config.yaml
arch: "transformer_decoder"
train_examples: 195000
norm: "layernorm"
norm_position: "pre"
mlp_ratio: 4
positions: "learned"
lr: 0.0016
precondition_frequency: 25
one_sided: false
steps: 12800
lr_schedule: "cosine"
final_lr_fraction: 0
adamw_weight_decay_other_params: 0
Rows from block 2, named by matrix and row number. Rows with one number belong to one attention dimension. Each number is 128 + 32 x the weight over its row's rms, rounded and kept within 0 to 255. All counts start at 0. Numbers have three digits each. After the name is the row's rms in percent of the matrix's.
# v: attention query, key and value (stacked) (model.blocks.2.attn.qkv.weight, 960x320, the v third), inputs 192-255
# proj: attention output (model.blocks.2.attn.proj.weight, 320x320, transposed), outputs 192-255
v.102 094:116155103111171103192126174130183099113076160146134155108132107166064115050130159131131123118147161153097137207140149083139120098124096104139106167147146124130088085136128091149123110169142136
v.103 087:109156138166145188100166026103109094107173145177131185126128110120126157110101107152140108099092090110084129118131092095143066113129119132068156187130165109124146116086192171133130145104157114
v.104 092:158177164121100150123122160052215087078100123150090177175123103082140125074177156066117117154152176159106160143110204141132088142106151160135123157120102164123107195157136178156136125090131108
v.105 085:154133124091129158173119135195117137154074109148153100147127148157127065102148172091131138073105149067130103131140124141130123096164109172104148127116160145159117100172079140120132123152117108
v.106 091:124138128168133150092120130103130119120141215119147167081102194169152099149154178088135148175100101148202097158105136197145133093123112147150099158132074158139145110189224083122173153147163112
v.107 086:114149133090151159164096207147112095116115140098154146123124061165134136087132017135084066162085168093135110069166117075152137119050101139138203177110126104088142119191091107110108122145117086
v.108 100:130112137119138163141082145099114159106125134123150188174115089107102119152120175097106118145134152122163052121090145178115162162194115137083134133103142125091127137078093102124146169117118146
v.109 135:152171089115102128080098087123117105113199097130118169158178114078108163139121150125101134118156126132123130146132115175213187130095148115132141111136119184106163190108106137106128177161143141
v.110 105:133107136144128098177139174114083134157037073126120090153107168106121084068099141096189159192115116147139145170100112084164122130171112134081160152147122104123106093125122155152141174086144068
v.111 091:087099177112147091040101136111166126099110140097079082124134079079076154146092132072072137117083127103094118185136228147172123106156144100153149064166087082203140147152104152100129090073090059
v.112 091:088116155138155157206135154115068107111120140142154128146167140120071114099110150137176118151116102174059135186133143126089105086132084068060134111142129153126164096131117153178173160095155109
v.113 096:123132115196164132159117135107109118108174142116069163104128090158138159128131133120170141154103124144112086081134157107134137128104164106200155131213119065040117158116142126136116117153166118
v.114 096:130090153069096136179114158083101088125155144071095133144201051113138151157124120031090154127185144125098143186164135133143155118087174131177143112107086165064105146132133099131132151131142090
v.115 089:140167124106155147127142153083136106154085059127151153113116133061170115101153090089138149133109113135127172136135102123143189105187125094090198127110117180157141115091130168149089093137088134
v.116 100:123160154105126160105042112061167117133163116150104148154156115134122118154079174143105160065122130195073170126143096147133151124122145142123119111140139149171077171081119133136175143134148147
v.117 093:197108107119127140160111141073147159140160166099144114171103155154129086091102165139142157154154076106144152127151094152163091094111134148132141167147102128076158123164107153117143121182102136
v.118 095:086100146116174197114132077184113137089177103163156103107149132123132076100147169117087156128145148145135146145098173149143092098182131119143110083180095107131093152039155097127137194107101139
v.119 095:130120137100084138123143096254093129166159100186117115087159102136205111148165156092097109115138154152121077150136148095122102104156132098069082108130173120150168048135148084161134100124089134
v.120 098:097128087172129150136147164121158117167173147142135115118155120149130134132156160149168136111140120150190105115117184085103146121092118109157120185083108181089157177162189136173156139130123128
v.121 084:122142109115141155160125137144083180153142154118145134112125131120157170111078124116132178118143120123115143125160151085182103107179150097119164132128138124187125109168145122212085158086137176
v.122 093:159163134135174126090120097221081066082035099139121145067087141116183102152161101118140132101139127193114102138127103113068103121141184135077128122111106062118159077178110120073165122080114125
v.123 103:140105144132172158142161147128105135126059129146197097096108146118104069139101101198180147124045122098124114079137128121124079126158082119142150184101080126151145079119155127149138212213069131
v.124 090:188187197168089155128129122151117141109106161153143171094166142164173129132173153180173117189111188186117115083063132164152148140116117118114140135068141111117096058106122154214149156077145089
v.125 099:125117070092156116146135129131059150148119104158149185076136106175110112179108130155154097138075137155136109131153148165163157101152101138126189149144181102157145157147192126124147108136116115
v.126 101:127137115205176100099185148116141129142068076092165120158153066150090102082087141052146102100141144141115128153093101137083120155149132120138131086109142121146083080129122141038095097103109115
v.127 085:152100175144142168182113065117178147158190146079132163129137132117149118141094168128087102146118133097170132096077129089148153121157089102079075092123127121126153135124104087084154133111091134
v.128 103:149168160157133070110191104088143143093184178142137034120108175147095123118130099206140143119129134149125112154086228103110101105143163118150114131159074177133107158110168159160143122099122112
v.129 110:112070130089109164101074148093127068084103145122100122113138083104137097088122125086171125171181121163115160089118161098049130123157109162119120127103128128163146091126159102120205167139118132
v.130 116:112125078120111121110138094103099092099233104160108058135167156102086141138078096160074135081117142129090075124077175117114171080126150114167155140108109155133150097163175095144133125127137167
v.131 107:167149119155112134099143148103122128106086115128166071122171124130085118066131210176087169148177160209144142065145097072111119135152142123116127145109128141171086145074146132124084158143097183
v.132 108:139112108186125085103142114159116065078138131151123095112122156126147126145155190173109133108119154131131147094099106120161112122159120093130170173107120123121109115143152152167088179142148051
v.133 112:131058135079134100114111135169123134158131089107126100183067167090085143146181122086135180160118101200160109125152129079080145093105096161094116144091147182149165181137121122084145145074046138
v.134 112:144154058184134165166110144152219134098150041097131164179103086123119150141086088153096150112149156143113116147132141153130094170163165121109169133117091095148133109073119145077111142108112112
v.135 096:094078137148077121151132126069171123073171095112145167140083125130127106108108109161156072136143127123083122106095096184145129114113112154089149125164066164198059143163086127131099066094155138
v.136 106:148129161144163098156097075150141113088143108192188096074132094139180074112072131060125120153153147084110120108086154118162174114125166123168141132174112168134179171147136074164068121137128131
v.137 101:173105095088132067142085146090099111110171091104131088156153119150205074175097122129120135188154056111076090145111195187124132126160146145084145127108036148195138145121153086130133151106152068
v.138 108:118091169173118131108135158160097162120181073109086144155182143143121110157208129185147106126130073099176094174119142091080081100119150074110154110058113093142090102157135099167065129076135114
v.139 104:128145096170132112091135138087115116089076174137118065088119152170127115154119183124142098120108190119129078128056079145102094102135111128116164157102162147131114114132156150149135108132092088
v.140 108:185136232160088147109065172082134117145119154192074103090120071166131124130071114126120108135158118107110118059190136118085145128109141183093121176105163136145164057115103135138134098091140113
v.141 110:143051108135101100097110105108130172123104093149077120145124124147152112148084190103194131113156117119153100135118154084078063130148110177107108156091118108144114187199133116138127193093124127
v.142 108:142117164119090096106164081141138098099155128172120092102188155123153114152055127146102125108098098134199060128140096114135167177091146114139116132184118106115157124095190072154103102198133111
v.143 098:175163080134118134116144123142085057175109095148092129150117147083084102112116079183134118161136191139142106112123134138152119154103109177072095148114173132132132086084094126124198134144130146
v.144 106:038119108126099135117136072099109143176176134146165154202154152108134093121101167141056103116118139152130143099166136180124145140104091125102138105111121165216128109101109123156085131117226153
v.145 109:086085121101111169157092114123087154106194159116116060101150146159122127110102116124169076035156135175116093141144142053168160079108137097161122123142159190100130124139182118145119153132154105
v.146 106:120059134077093152139175143117084113106091075101158069158154156144118111138120136154085114130122179089126121066146096207142133114128172190158118222146096133176044142140129057078122131174159190
v.147 098:113175182200100180127130125122098163165107094090116162137158154103207106111118107130103131124121105128131130152073139120131048102155160138066163158117154083096179133119196120153190133101128167
v.148 114:108122152127140120074165116157130077166192154130110069095127166168128107124131133165189133087167130173079125145118173087116060159160135144176177130159128105127124105150152188146160149105116119
v.149 110:151118085152083144113111147101146102159094094119087199132088134062127114048142106075151052145079118174103173112168134140131187126163109145137111164084106156099135083144121103132129094137103121
v.150 097:102131096089139192115137139190145155127127166196127155118148164104116056164139100151124130151211139115148101133127135159106088133112113128157088080229118119157116123087132184093170169176136133
v.151 105:107137120176135128135048136094155094134160202116134185072073114103158169133154110124143144123121108148068123181101139078103136115157140140149179157145166126131154138079134070142045076054153093
v.152 114:153137119113117112193140065158145162099087088141138154126180126140123124107125121142081202092133137126180130128139094175121074120164124135149179093106186136095093123156069188108160131106166097
v.153 108:145151129085080185097078090101139145141161103159153113125119119122148173134149118125148152098192098121097107112194131120141158131096128162137116115140183126090127130148089200127138099118126140
v.154 105:164084087103146132057081128121114102135149102142121075130141096121082070098097135090157108160138134112146132125072132142127085136133120148086129072077133112140092101128093119071105216124134123
v.155 107:101141191085133169107145138187113149123109148104115143088130140107136133158143070127122107113180151067198151149120142119146161110200077135185131174122099110125163142125167140130116129160130118
v.156 101:175110112087110130172162086121202175128127114089102182071131120169179118148148115108139118132093070116109168147143094131102134111080154162111137150133121112163124130129110136132138127120104097
v.157 103:168153197134093170130103139128165185147145144136078122122121167133112086110145159096116141106167187160106133113133121081153116149123136145160091108059147111146135105103103153154092107178149170
v.158 099:190130126158112160190106065075150104177127175173077085103099121107135173149183121073091139135126163137105120152170082136170169127051102151147094116142099155139138153157168132095130098145145113
v.159 112:132158109151112115148096092152079155052119177129112219158101120211138100090112142145132044124091167092169144158123141130121135142106182167113115153092122171091127119175098086099133114117133158
v.160 099:154100136104104109158121109151136151106052147121138078075140175137055119124160126192120093141092124104140155148132140111110133139168146112118064109140133129104139125150166133112126066165141141
v.161 090:148074150116108154148144142123129171121070144091150026121132115112161166153106105121121121152158131134145089163177157108103085126104132186218157106118123103128149142170080102140122110173059119
v.162 085:145173119164050135165122135175156154143151129150133095190075108098167132158094130144111147178134155117186107072171147091180142184123127129087144132102141116102135103124118174121133094131149141
v.163 095:190116083065103100127107132152169109101120121112175123168143135063141129106154089156092153052129141118153110159137148056179142121124110150222116149134100194081118060180181105101132140188103147
v.164 093:144131122110206236154117136110121102134132105127209129135137167130164118112095125108098166097129082121161078047105071169077149100195146109136077163127125175165107111144178095148143189098150154
v.165 092:197076164161140097135155138133139118136069133167078122123098181186169084108166096091126120139141076155133113166155114091160126107175159149103069137099154126137121125139065124127111101144106146
v.166 093:144126115112175140146119111102135108186067119121140177115081117142111164158135097112171127160074103078131151105120061155077155145144168127133159148112095162107174135151136120150163085126137150
v.167 096:130100098137122146114083115143143118133154100109139159177144153117133182178111115134062088131169150126108169169102132190102168138120147107160110015144127106125125143137131139136131111109096165
v.168 094:125127136096199089116205196135114086159199148190114141075175134124132104150103101147112131125115107118131094180167133169095117164126102148137136123083152110140131152110135160130157132109133171
v.169 090:070182107127169112163094152135141159117099162136146096195130165139143124168106141156141117134157164089079120145126116086111105126154230112154129138161117125098128105133111077076077161134074148
v.170 093:065151145105147133158143184087113196208157134101076094175118108133113145135109129113083163198095156211117118118099134157133040194100130106115178137118071138097051136143166137132102111130132170
v.171 090:132119161074145195161156164114123051121104141160160104134095128081169082130092103124163118104170136181122116118143135153176111139109121144136102165087156127128098084144106109139132121120163074
v.172 093:193109053136179057153182175125178104143165116060118167149153098110161138113127123082148140108144130134110165139107129141154156098131094122136110137172165162124204147127121131185120179100095121
v.173 092:099174148135092114171110150075192084162084079120050129107115135141112139108101091080076125123101165119130095152117042133192153131169134097163148104143109091077115045144110174096144161130106108
v.174 097:167106163135105137138167126146181142156123140160083091153097162158164154105154128182131114097140109089136139126177091105142101150107228122156123120123105124095115136127106131109155173100135095
v.175 091:146131097164156122078115107185098117167131127177147147075135160156157186127086137148163085159185105108147156118134091127180148151125157169106136120201174141143108097137171144132081128106070123
v.176 092:122116113118106158144115099153144144128098117161142170170124133161069054096114139142070139122119129112119090110116153064117145156150100119119115111061121149132098082174165120091141101101117126
v.177 085:086135086145160086109175072156133151138091151146151128113126116140129112126116138062108066110087143162121135106080118072163155141139117070071118047169114021107157149066133141144117123111134150
v.178 098:150158143148118094177178165102097123124105124132115056097065057146144100092133108133123095100160118039153154149142114103137092098118141050129082119109115140203161164096150133139150108067108102
v.179 098:105085132110061112100060143123157079143177132099136119061159150052170128162140101129108140168048130097115129160127107112090113124151110128115079131077091119126108115116183086086116080154119139
v.180 093:135106159172096080090108082063138114148163085097147168140170126100110168140105132136098158137136159193193089133125128142111139163112117124074129159171079131103185146136089146122137150103155117
v.181 093:154103131102095073181125111152129114138144182113167130101185104127117086113139158167128136127131120098185072101155119113103108128111129150132123067099133096162144097147143152145109047127159109
v.182 090:174104118109095120176205121178104182159082160119105115117108176114132069076145151150143118112061129092134089152136129119127141079138114087143143139143148131050109087101119119076112156099163126
v.183 097:118153147126121136150102128140121142174101129149149182110066139180164092087109112117111085159045147100094105073078076096072109096146131144122083135130119078098111090124161097124104145182107112
v.184 094:122140108131062140100080137135152166164183141131116181144182087103097148128124112124148119151166128090147122140151120080200079097064196140109090109159151101118148149105134131166143069144185119
v.185 095:159087149140116120103138087083175138139162077162121146147131121136114176146122120083102152118119169120093105134101137181152161123172166138216084114100189143104063109067146122169139193111150192
v.186 093:143144169072124138113162107124147163137103102134114078105122069131115080122090149079108097135107084093026159089177142129160085119084095137126151085167115149096086073165130133120098161115108077
v.187 094:111151096149160089089126178130134134092138124101137122179133116110123134141111160183157116171125115141136149133127135119075123156109129106092102161170116121159144088139108076159078131121053137
v.188 091:117166109108128182117160106140172083132167122124032115110133122045113118113122154102150177124138118119195170090153164166155094113103095139150094123098136166136115117146119178119087137116083177
v.189 087:097103151125133125137099105107150094060144132160165129171141112172127147126154084136132126092157193218074161166159072173152099122096148169196096142189160121139085112152197128062139193121138090
v.190 083:129132191115157087091081119170191144154131066113097078110137076163110143162131116103092113122137132101152099108119077118131122191148106123121071119119106086123128133119067149113108075098117156
v.191 087:149108162169106109115151124150147099130100123143093108179112150120166131166152151114178119150136120089066127043118087187171137212111108108121094149082159127138057072152146138127133122101144113
v.192 097:143081052112170161114121145118111120132103053135241126160144149121131108115176106134171062102148082161109175128106067167133077136133050116120132083109109114114114121146187102106156108163112129
v.193 093:109123141100106091061165127119174075111148123140121129114176147098148058116116152111144083125203127101116100107149129097124116101110098137153085104132102230124153144104142143102079142080126082
v.194 094:137100119063111101086110165113122127147104169123168135193098115087047109081094099132126132152151151148118161135133114115131121105138149066100148107102128114197133093111121174085089128131130135
v.195 096:104116128164095097116144132126102065071138064118118147133143179109092091141124096116025159116038135102062180116155144110179081131116115115124163085191135123110109115124138150122124082118100162
v.196 092:148116081168121210162125165105054150121153131179157093139149109160123153184135146114163161081147144096158127139175130045127133094103152095190156146123134072176179170140129151176139103106134151
v.197 092:123127145193103144064095181122135133102083131116123154133048115099114122113075109091104100112138140156098107142131146109111158124138130053151141114134172139147106073179138135117085150140165139
v.198 089:208122127073165118145129175093084130120088123164113134157124113141154117088078161137159192157142109163090126103079106140177096078135120144121135158149087097071062177081103156105126091162085181
proj.102 096:110152134115123155139160227170141138110118086151134114062126132167168115173108085104139109144098108175164170097140100154097155159163134099189141099105171127138090142174103159084110125142129079
proj.103 087:176089132070190089190156081106069140110137084141122097110125130165148088127131056119118133139189124199153129175106118062119124085155067089135091069124081098109105172130128111148133146167145129
proj.104 095:111129150108200172076171121139128118189140149152136095148102104123147142137105169139125164093138102118147106134087091132130133151142102107167144100148160135121108104112132111108111139157113130
proj.105 084:085191127107118086129131180097201139140184094101168146064070181128081136117135069144184097140089121160164149028171129131116098085089106106061096090179080131104167137100120107129132153145134070
proj.106 096:159070140138098133111147153189137138129097094141155090190127077178117130156083097088048110095144155138179148150109123127153063143149131160192152161113133132093106051087090119114109105125104141
proj.107 092:161146146117120092147131115200148136109107138097148161141123216074126103095145156120202122157132109090051135151120166131052125122169157160137121134124142101125126074162115148084090068145136171
proj.108 100:153127148129177154133152100112078110191093160043093110124148110155098111136113161105126129137148123144112140125088188115108198109082158112174097108118119070137128115164168117121110147172153112
proj.109 126:093089146110151119138162153115156132139129100118175122120147118121187144090126167161108112094108072068114111134217140099154085121080127166141130180159115133171120116128151085130176153143117150
proj.110 108:120131135074153077119066158122110193124131166136108137094126115152165034206073152070107127125148144099138102121157092109101122140128124085106171100134108106116158148131111171130164097148057141
proj.111 100:077148116172109218163130131158114109100162153113114112091116140123172083110056126117115142117138098085138127143137122082099155165142141187117111171148219145116125156102104115119128149136185134
proj.112 094:174142048077096081105106122113129125086140136122093150149114099091085134097091068119130118182123154122110097195093127186091107131134105077132147154141121081118082167198109136147095056124141114
proj.113 094:056166137077060178127114118168178131104120118162071091091138208165188123101096159177130079138167170094158105129125127056110152154108154113144140121153139205125154119096138140094086146123124189
proj.114 092:175139107128147151154146136123118071073086132140139165175149169092143112082136085109113179128095142137137102126129128113156097151091092078120164120108181082188130085071216152160158107124099154
proj.115 094:136128136121089069177124130126150121138120096136156161177150080196137131201163146139085088109112160144087163157153116129150072164103143099181063097109120134131104120094137090096184177108124127
proj.116 095:181116078088142144101164159127127098180134102119113172153178166105139155089192094136073111122148100110156087171124124140122164129081137129128155122086220150137079109131137106193120096143187111
proj.117 104:081164106122112125156136153185121181178127156113157152132140108098116134103154167111183127109141109118150097147147109096100123128160117147098167145129103128138094112125157110158173144058109127
proj.118 100:137113130147156088073133125151078192177136120067130092125112140156135157115088070129132096144150176104119167077057136167135157123103181163115126101122114142109090117171198113118133148154106109
proj.119 094:104116116140096100138107147091099153095118142154151125114154125152176136135139108132114134114174195069126158088143125072104148131149143174137123124161103124130105169172047079138147123102174163
proj.120 104:112112138079122090135163142181125103079081107177034151142169155140178139100079133119184124112048085156094136172088086129122112100134127131090114138167170116135079148093079133079137135084102155
proj.121 086:120195147164102150052121164177165109113100124096179115102137131129138159179168172126137125139140139155145139134166140145131159167174155136182113151141094126116150136141118156104135214131121176
proj.122 101:139114088107086070108113158083110163185162161144137096147118052148158159144161174092127124107130105144099128132126081081245147150130078108152126128132140178143095159079094144130132202078156071
proj.123 107:181163073192148144121094177151172139175131171116143055109127132132113142141149130107131110161155172088143138151125126106107169159157081169117158050154069123097101169081109108126153119152138104
proj.124 092:109126075116083115077074115171109214115126148106140153123120118047133121166167153154151155105130125114136153188156135159078090159113136143122146132120136123096123128119089102105187152122101098
proj.125 104:113137203099076116167133133151120132128119119156114064116121121120129144153129101093173081175114110125091132136097133165162168109146135108132120142172119136158130194108090143124071106085134087
proj.126 102:145132103151110103151092114133057141162175189105162137128090108117129089172126157129108189095111194131151106119082116142064093106134105132089128155099133104170147130106201143154154138100142097
proj.127 089:121087085065130152087220158124132098115115129164052115126107121137118115089124095044172093142108120123197166141119124121135163097141105138132128157086102095093090116107111156170071118156156146
proj.128 101:101092140161116136114081071118079170182098109141098126071186059106167137192110126092141123156074136080111172168152068151117100132116111085118100161098165087103160128175152174162126099130135135
proj.129 101:128116164145197127157200043136141114140146105096119135149105119122104076169090090147145144077044056115160156169129125111164145051154087109110111110158164126149097071133125074142090097084116124
proj.130 114:081160178139118079132109158123172179131092137120160150128100113121182085188147135125196122099130124179106170124119076107126151139134126095096127162091149150089153116121110120168181138147115197
proj.131 108:110120142146122148155097182129110149156198064113134127099142158144099110145117079081056103077080147126125144145110179113084137095093141145141105136073143067106119108173133089177143059134154163
proj.132 113:132170164100129236089142143140142151147133066126131142088113103140187152086138025101137116181140088059130114128107091116076124166118108148171073080143171077148110098097148151161099076103117153
proj.133 107:123212109160104129141186081092094148126147171113100124094148124133103105102073161156140062143120150130174165088139188177125126169176136051109133112097177106067144098103128132179142060129192122
proj.134 111:095139208107113166067111079091087107105072090108166108162130119130137127215151059072109098155105140109109114096091121100108137093161166106113141135122124105120165110162175087219170135150109131
proj.135 106:123139101109117112072114088143105104158104140111127086057135133101121166168170175085154113130138122089188143123123179102153127130132158130106124092155147097065116115081147118153124135110106100
proj.136 101:161181105126116133156155110126136177166100138128039176119152163093088132121138123090125099070152121143117130146137143137127151146128109140128151147110177090103016111117083104101127103154178160
proj.137 103:134099166132162167057139129158079095132088140101103160143122135108122112181193116138113098085128099082104135088147133059157142140094140099111147107159149123107136114118201115148132153144121173
proj.138 102:109185160117131124163203162103138048124105168140128102098210145132154168157122113132094207136156172147105150119087124178141085153131114185155066065155124077113094106091137123138188152097137145
proj.139 101:179110122134071171129153064150121085128146132105117175179149125096086133108098130171121117127128181171126132081173151129176193145117165139178114129091133076128093154108122110128121132105173135
proj.140 103:066109083110178071190163080165120155070137113115169100102180160105044135120128153199126094119151094151160189136138148135178126165141155142113117085150121131118090168129110146116150159141141093
proj.141 110:111113165132188134121151151119106070066157111085147136149150150131141145097128142155090105206095123127136115155132083143152092180104106120151137155143139192084166129094115094124133194132094106
proj.142 106:014059138180170141175117206132138137151134092093182111061109152154109096126175124185162123119122160159050094160089076170110096108139126171117102142084092117142120174139094194118118152119111170
proj.143 091:067146164107070119101108168126122163136096191142180113143135173104167153115136085115090098123137085173132153138110073143158092117114105122149111062132116145138119139127160139112135140111059132
proj.144 103:160122103104164115113138165140099126084118137138090172034162124147093127143151104145106142093113056131084115119119090119138142120118172112255146158178154135085101162109103110068137114088069114
proj.145 104:138153145062145151196172153112165094104088134100054151130123093101117081111147149129065135162092195130110126123115099138090134105188149171138101185157091058124152165103134127128169208125145195
proj.146 101:176184169115144065111116058088160102104145203187099141169082074104117085168144170134152111127081116172083173119142155127127083134120137111141109105120114140074107129107168152189142121137127084
proj.147 097:130049114101169088115155099173146086075111142153129159079133095102101153108153108142142169163157175076132136120164126108098202164115077147215117144157113146157141120117154153119067113127127073
proj.148 108:170129087146150122099170125151109075094125148103142169156149092090105123141173123085105129170063160099147127157183076115102141071093124118093125097141065130169145108128135100112087167121156134
proj.149 119:107170117085073148126195113108151071140149142097161073078138116215143117165103146132101189140147143158136085155102152147166069160174120163134055145199141087103087160119117108130110135117172108
proj.150 101:205022163102115112152110120133159125095161137106152139145104074148130146081120124153159178103074148095110185180140096164148150109125094140082141158060110101171129133120124146151086092131098111
proj.151 098:128159160210153150149116101146099136125154090091160069106147135140135062086138152159216124100139158133131160127120103220085111095110112121142124110088141074144129153093152110066191167159103144
proj.152 102:141114155115146100089106118162159114133128054093087122133045162067160120104091123090106148154128087075102172132149156117203163118083136104110123120159191114151033102093109062178050119127146091
proj.153 103:096075130138164104096139152110062121151085100094134186076126156179165134153138121136133108130141161205150183148130101097145055172126149092101133103122165105171107095118147077151125168150113133
proj.154 105:137141199131123162121174148142153165101100106155086168174088132143154124115143155140107113147115122130126135146149143211188130119160114130155134118199161119122141139082154144172103105081142098
proj.155 100:149111158135155104133161119040185075140150145149111131160147155183113142117137210137129161099084164121089096096112179129144133072092162129083129089183121098141125138137121127065129167105062116
proj.156 105:102138141136090135134124194084099108180142132169116114204125171124129122171088104176146139151174175111130086153125104190113137162177100164136197109135095123075141154147180136115152068118156186
proj.157 110:097062112104148098131081123150083163063127068129167146157175080126157150120152134164132141126071124109112166133167104117144129107141147182131177156181149133194107164164104094117168140112072096
proj.158 099:110133163096090103062167157090088194064164133142171137126087152138137167139106126200118084136103102159119109137117096141065067174157099140118092145104128150100145155093087172139087194132111130
proj.159 106:123089051128157125164137081106154094155131067184121100076136149087140069141166109129106160134119149131151106106077183096171098121133086122095130123132095121116102114143143177142143107111096099
proj.160 098:120169144131120160111128122111107036110122174149169149203176148189143143064169151061119163145132088147099103056123098160167141123121108143124177107139098107184124050158186144140127091127125121
proj.161 094:085114105125103148079139107099186100147146108201116149127148144170111081169154160120143139174120143134063189116140111135113150157137129122086070129099124068160084148149157162133133127124201133
proj.162 100:100112098165173175114134130154150137107142128136067180089143107102120102113157129110141110172119185102152126207114108147071163163136191137102086162144216114128134109117113144122142112116120125
proj.163 111:136127143103090100101147125093092110199088153128158101088191150144144110168133135104102116156143082205112179190112080137077140080120120153126116095136159106170087176106085093186110178107182146
proj.164 098:143116125161138158103099121141128134085119156164114164071149132145150114174113117180122115093054111113129129089115110144109120144076143109065121163152158134123143095115155100167182148115128087
proj.165 095:129111143138157185111097100117108106077161086094124132160181096118152188116113096148236120219117141156127192160098139129113146126107088123092136132100149137111179133113152127218107065099135156
proj.166 106:128070167122151177130094141165095112110169080143102118171204115188126130119066185173098189105138109162144112117144055130177105078155112173142139099091142176150134134105182136115128160122105067
proj.167 097:119094121125150021116090146148156170133082142097087137060080133098136132164142133073143078132080143133116112129161113152145188159134088097098123150155098151191131122156051143138108166157133084
proj.168 096:118154133139183124109069100113153152113175095139151133099136142099112230114134170118210097119096170137128172078127198064088165155063130168064160149151058109179151127091103135121100113168119131
proj.169 092:195067147189065123126132142162125103142107106102142097103077175145114165092147132107126152139180147159198138166126148121099177132010129151090147091088154160137125095116149169190113103140129190
proj.170 102:128156133158102097127150098112125132053135121113186094110133114184175117172134085125124072142088090211147111162118119110116170071082136196132090115084122129121098165176114102199141147170093165
proj.171 090:111107117138154131095108098124102096068125173092160181136099156102162206039146181145132121121125057084136107122113068130075108181099106136149151127175100133170159135119138088102143167099144111
proj.172 096:134139160144095161121113179152137156168129111119133106158138165124132138132120090183152141161118127163126132173185115091057101174078193197153115074087097143127070087082131166169157090086156158
proj.173 092:098112153165113119117156105127121140159207157069126082111125061140124116107177125151134145109163119142163165171166184124129120148098111132115053146118110168168145175172112126157089185114137160
proj.174 098:116158060108160151108127156149141102086108116136100110136155139135096088132164149154149123185120160167125162151093129117077175175161172133080175146145126134110055150144106113121114103138179104
proj.175 096:127137178150119099086113152187149162107092135105094115105137150100152091117148125081151148124139080116099027138100172174084142130138123196103126140136101106160157140142098155173161199114155113
proj.176 099:119153108072135184155125141079183093141136147116129050107136162109182151158135147161132141074095134075090122083099066115143097102116114139120124092167120074150101104132134151153160149166106174
proj.177 097:123102142130173159114124150062209081109158114139119182101119162043206124114142131087145188163120125188124126114180155173112179081091149183131129109163147162129137156092096120168092083112146089
proj.178 106:135085150183154120156129094124129096143103107125157135146142138099094097106113135170125113178108143126113116165115162158118118191167173179150145146108169182098101139140100179149100104142148147
proj.179 104:145157139153123132125198130108087217170155173101108159187074096193112117088120127105139096113138094133161151112163180149143168096143110088153193155129126179117183097123166140150111129112129102
proj.180 094:123090108096171178151126136196174168173158188141109089146137092139120101116145098132178118117147084077113189114105180134125169088066134140110130151074150093099118135151205125114114132144125160
proj.181 094:099114169084150182079072130135104117137094070173111168161140136143129135155136104134135093150069176159100217118070119136135176160094115116108122164171162177120121101074165069075120158118137149
proj.182 093:121103149138112166139113107108099094053166111142129154115155114133154132142110100094109191155138115136170118116140110171100138135107144190167090181107105062198131149136105150189125141118103132
proj.183 114:122129202100091173115188131058114094062164126099099106169129110172194151095103118155102113102155087173148100094167134125172146142100120120154161130169181167190146139126158091189172150146135105
proj.184 101:140146128136160119161094144101104155148122116177160126138084147097114105106122175107134114120193174138149090084135100113123225187109123139061120088099114119124091142124056126155098216169103168
proj.185 093:159162076159171125171048144153154139127099130104072120136155182145123061060144165158109066157151112159094113138111120084148203160138119113079166163138103088115161095134097177075135134136124138
proj.186 094:073099110177095121077138108093137141174106142097143113121096112126151160107158121183132130096116117119166097213114095128136142185183181167134128092138153127124133085141117161163113101134082164
proj.187 103:126187156105112129095125118129136107199111130139123061117145207178141110120163116092145153126156209160118162158133163071184066100110137118086131130148160105077097158109140132093174165174084137
proj.188 099:105115093106154091150089144096111184136011177099122093161079078089098059152154114129135080111094101132103067137118066100096103172177127060145134130154123178094095097166134121169074110127054152
proj.189 095:152129148129121100109204127167168176182157143129127093103119215144147094150146122148163046086121057102110140132133167098138139094174083169124173123107111118155100125122104094159124118108110160
proj.190 084:089164129135183126157122110141136158087149108105133120121190140085075070133125102134194065134134078193111148152126133133133138124082193124105161147177148202075111146141149097138081124164132134
proj.191 094:155099153099129153140134138164146119112113147113128095085158078143137161087144133159099108091100146172089093120113116137092094086145113177155135081151119056135193085154067126075157171173111176
proj.192 100:119150114159168157096121090097166084133094121182085067074113121181122139125109130118112180179122133162123114217139095141138105130105204152146159154100092118147151142205119198152127097152071148
proj.193 102:150138122182137169093127136113050126143084120094132125174152179117101181158098098131156148118073179062066161139114130109175139137153134102107098140124115114183063121130173086092137133170140172
proj.194 098:128151149136143181122086128111160114161122100113117129105116173155121098132044101130110097169151062142113129101112104107101126165091116131157100106162203095099156134128100041111232110090091109
proj.195 101:140081129130161159171082074119172089110135151039124099068225091127128127124167085164183077153131180209139066140122126143125153136120172135135132189099139108113121144097148123114136180140119132
proj.196 098:113132147135090123136164116175081085135145154118116121146118082100128102107146097147136143148111070093109140113116147164123123152151113127065185105126134156086195116066142062111078105170164062
proj.197 094:127072140132116046184139136158156134098164082119132100135167109184168072142169099136110182188156145130126171145079139080183074129125128188100121123145075068152104144148037136135127161113100185
proj.198 103:103184135137162109158074160149134140178140099143134171129117169146137112142170155117119124121133122107174147149114156124063145181116123134081147133097152157176115142176187168156140135173151105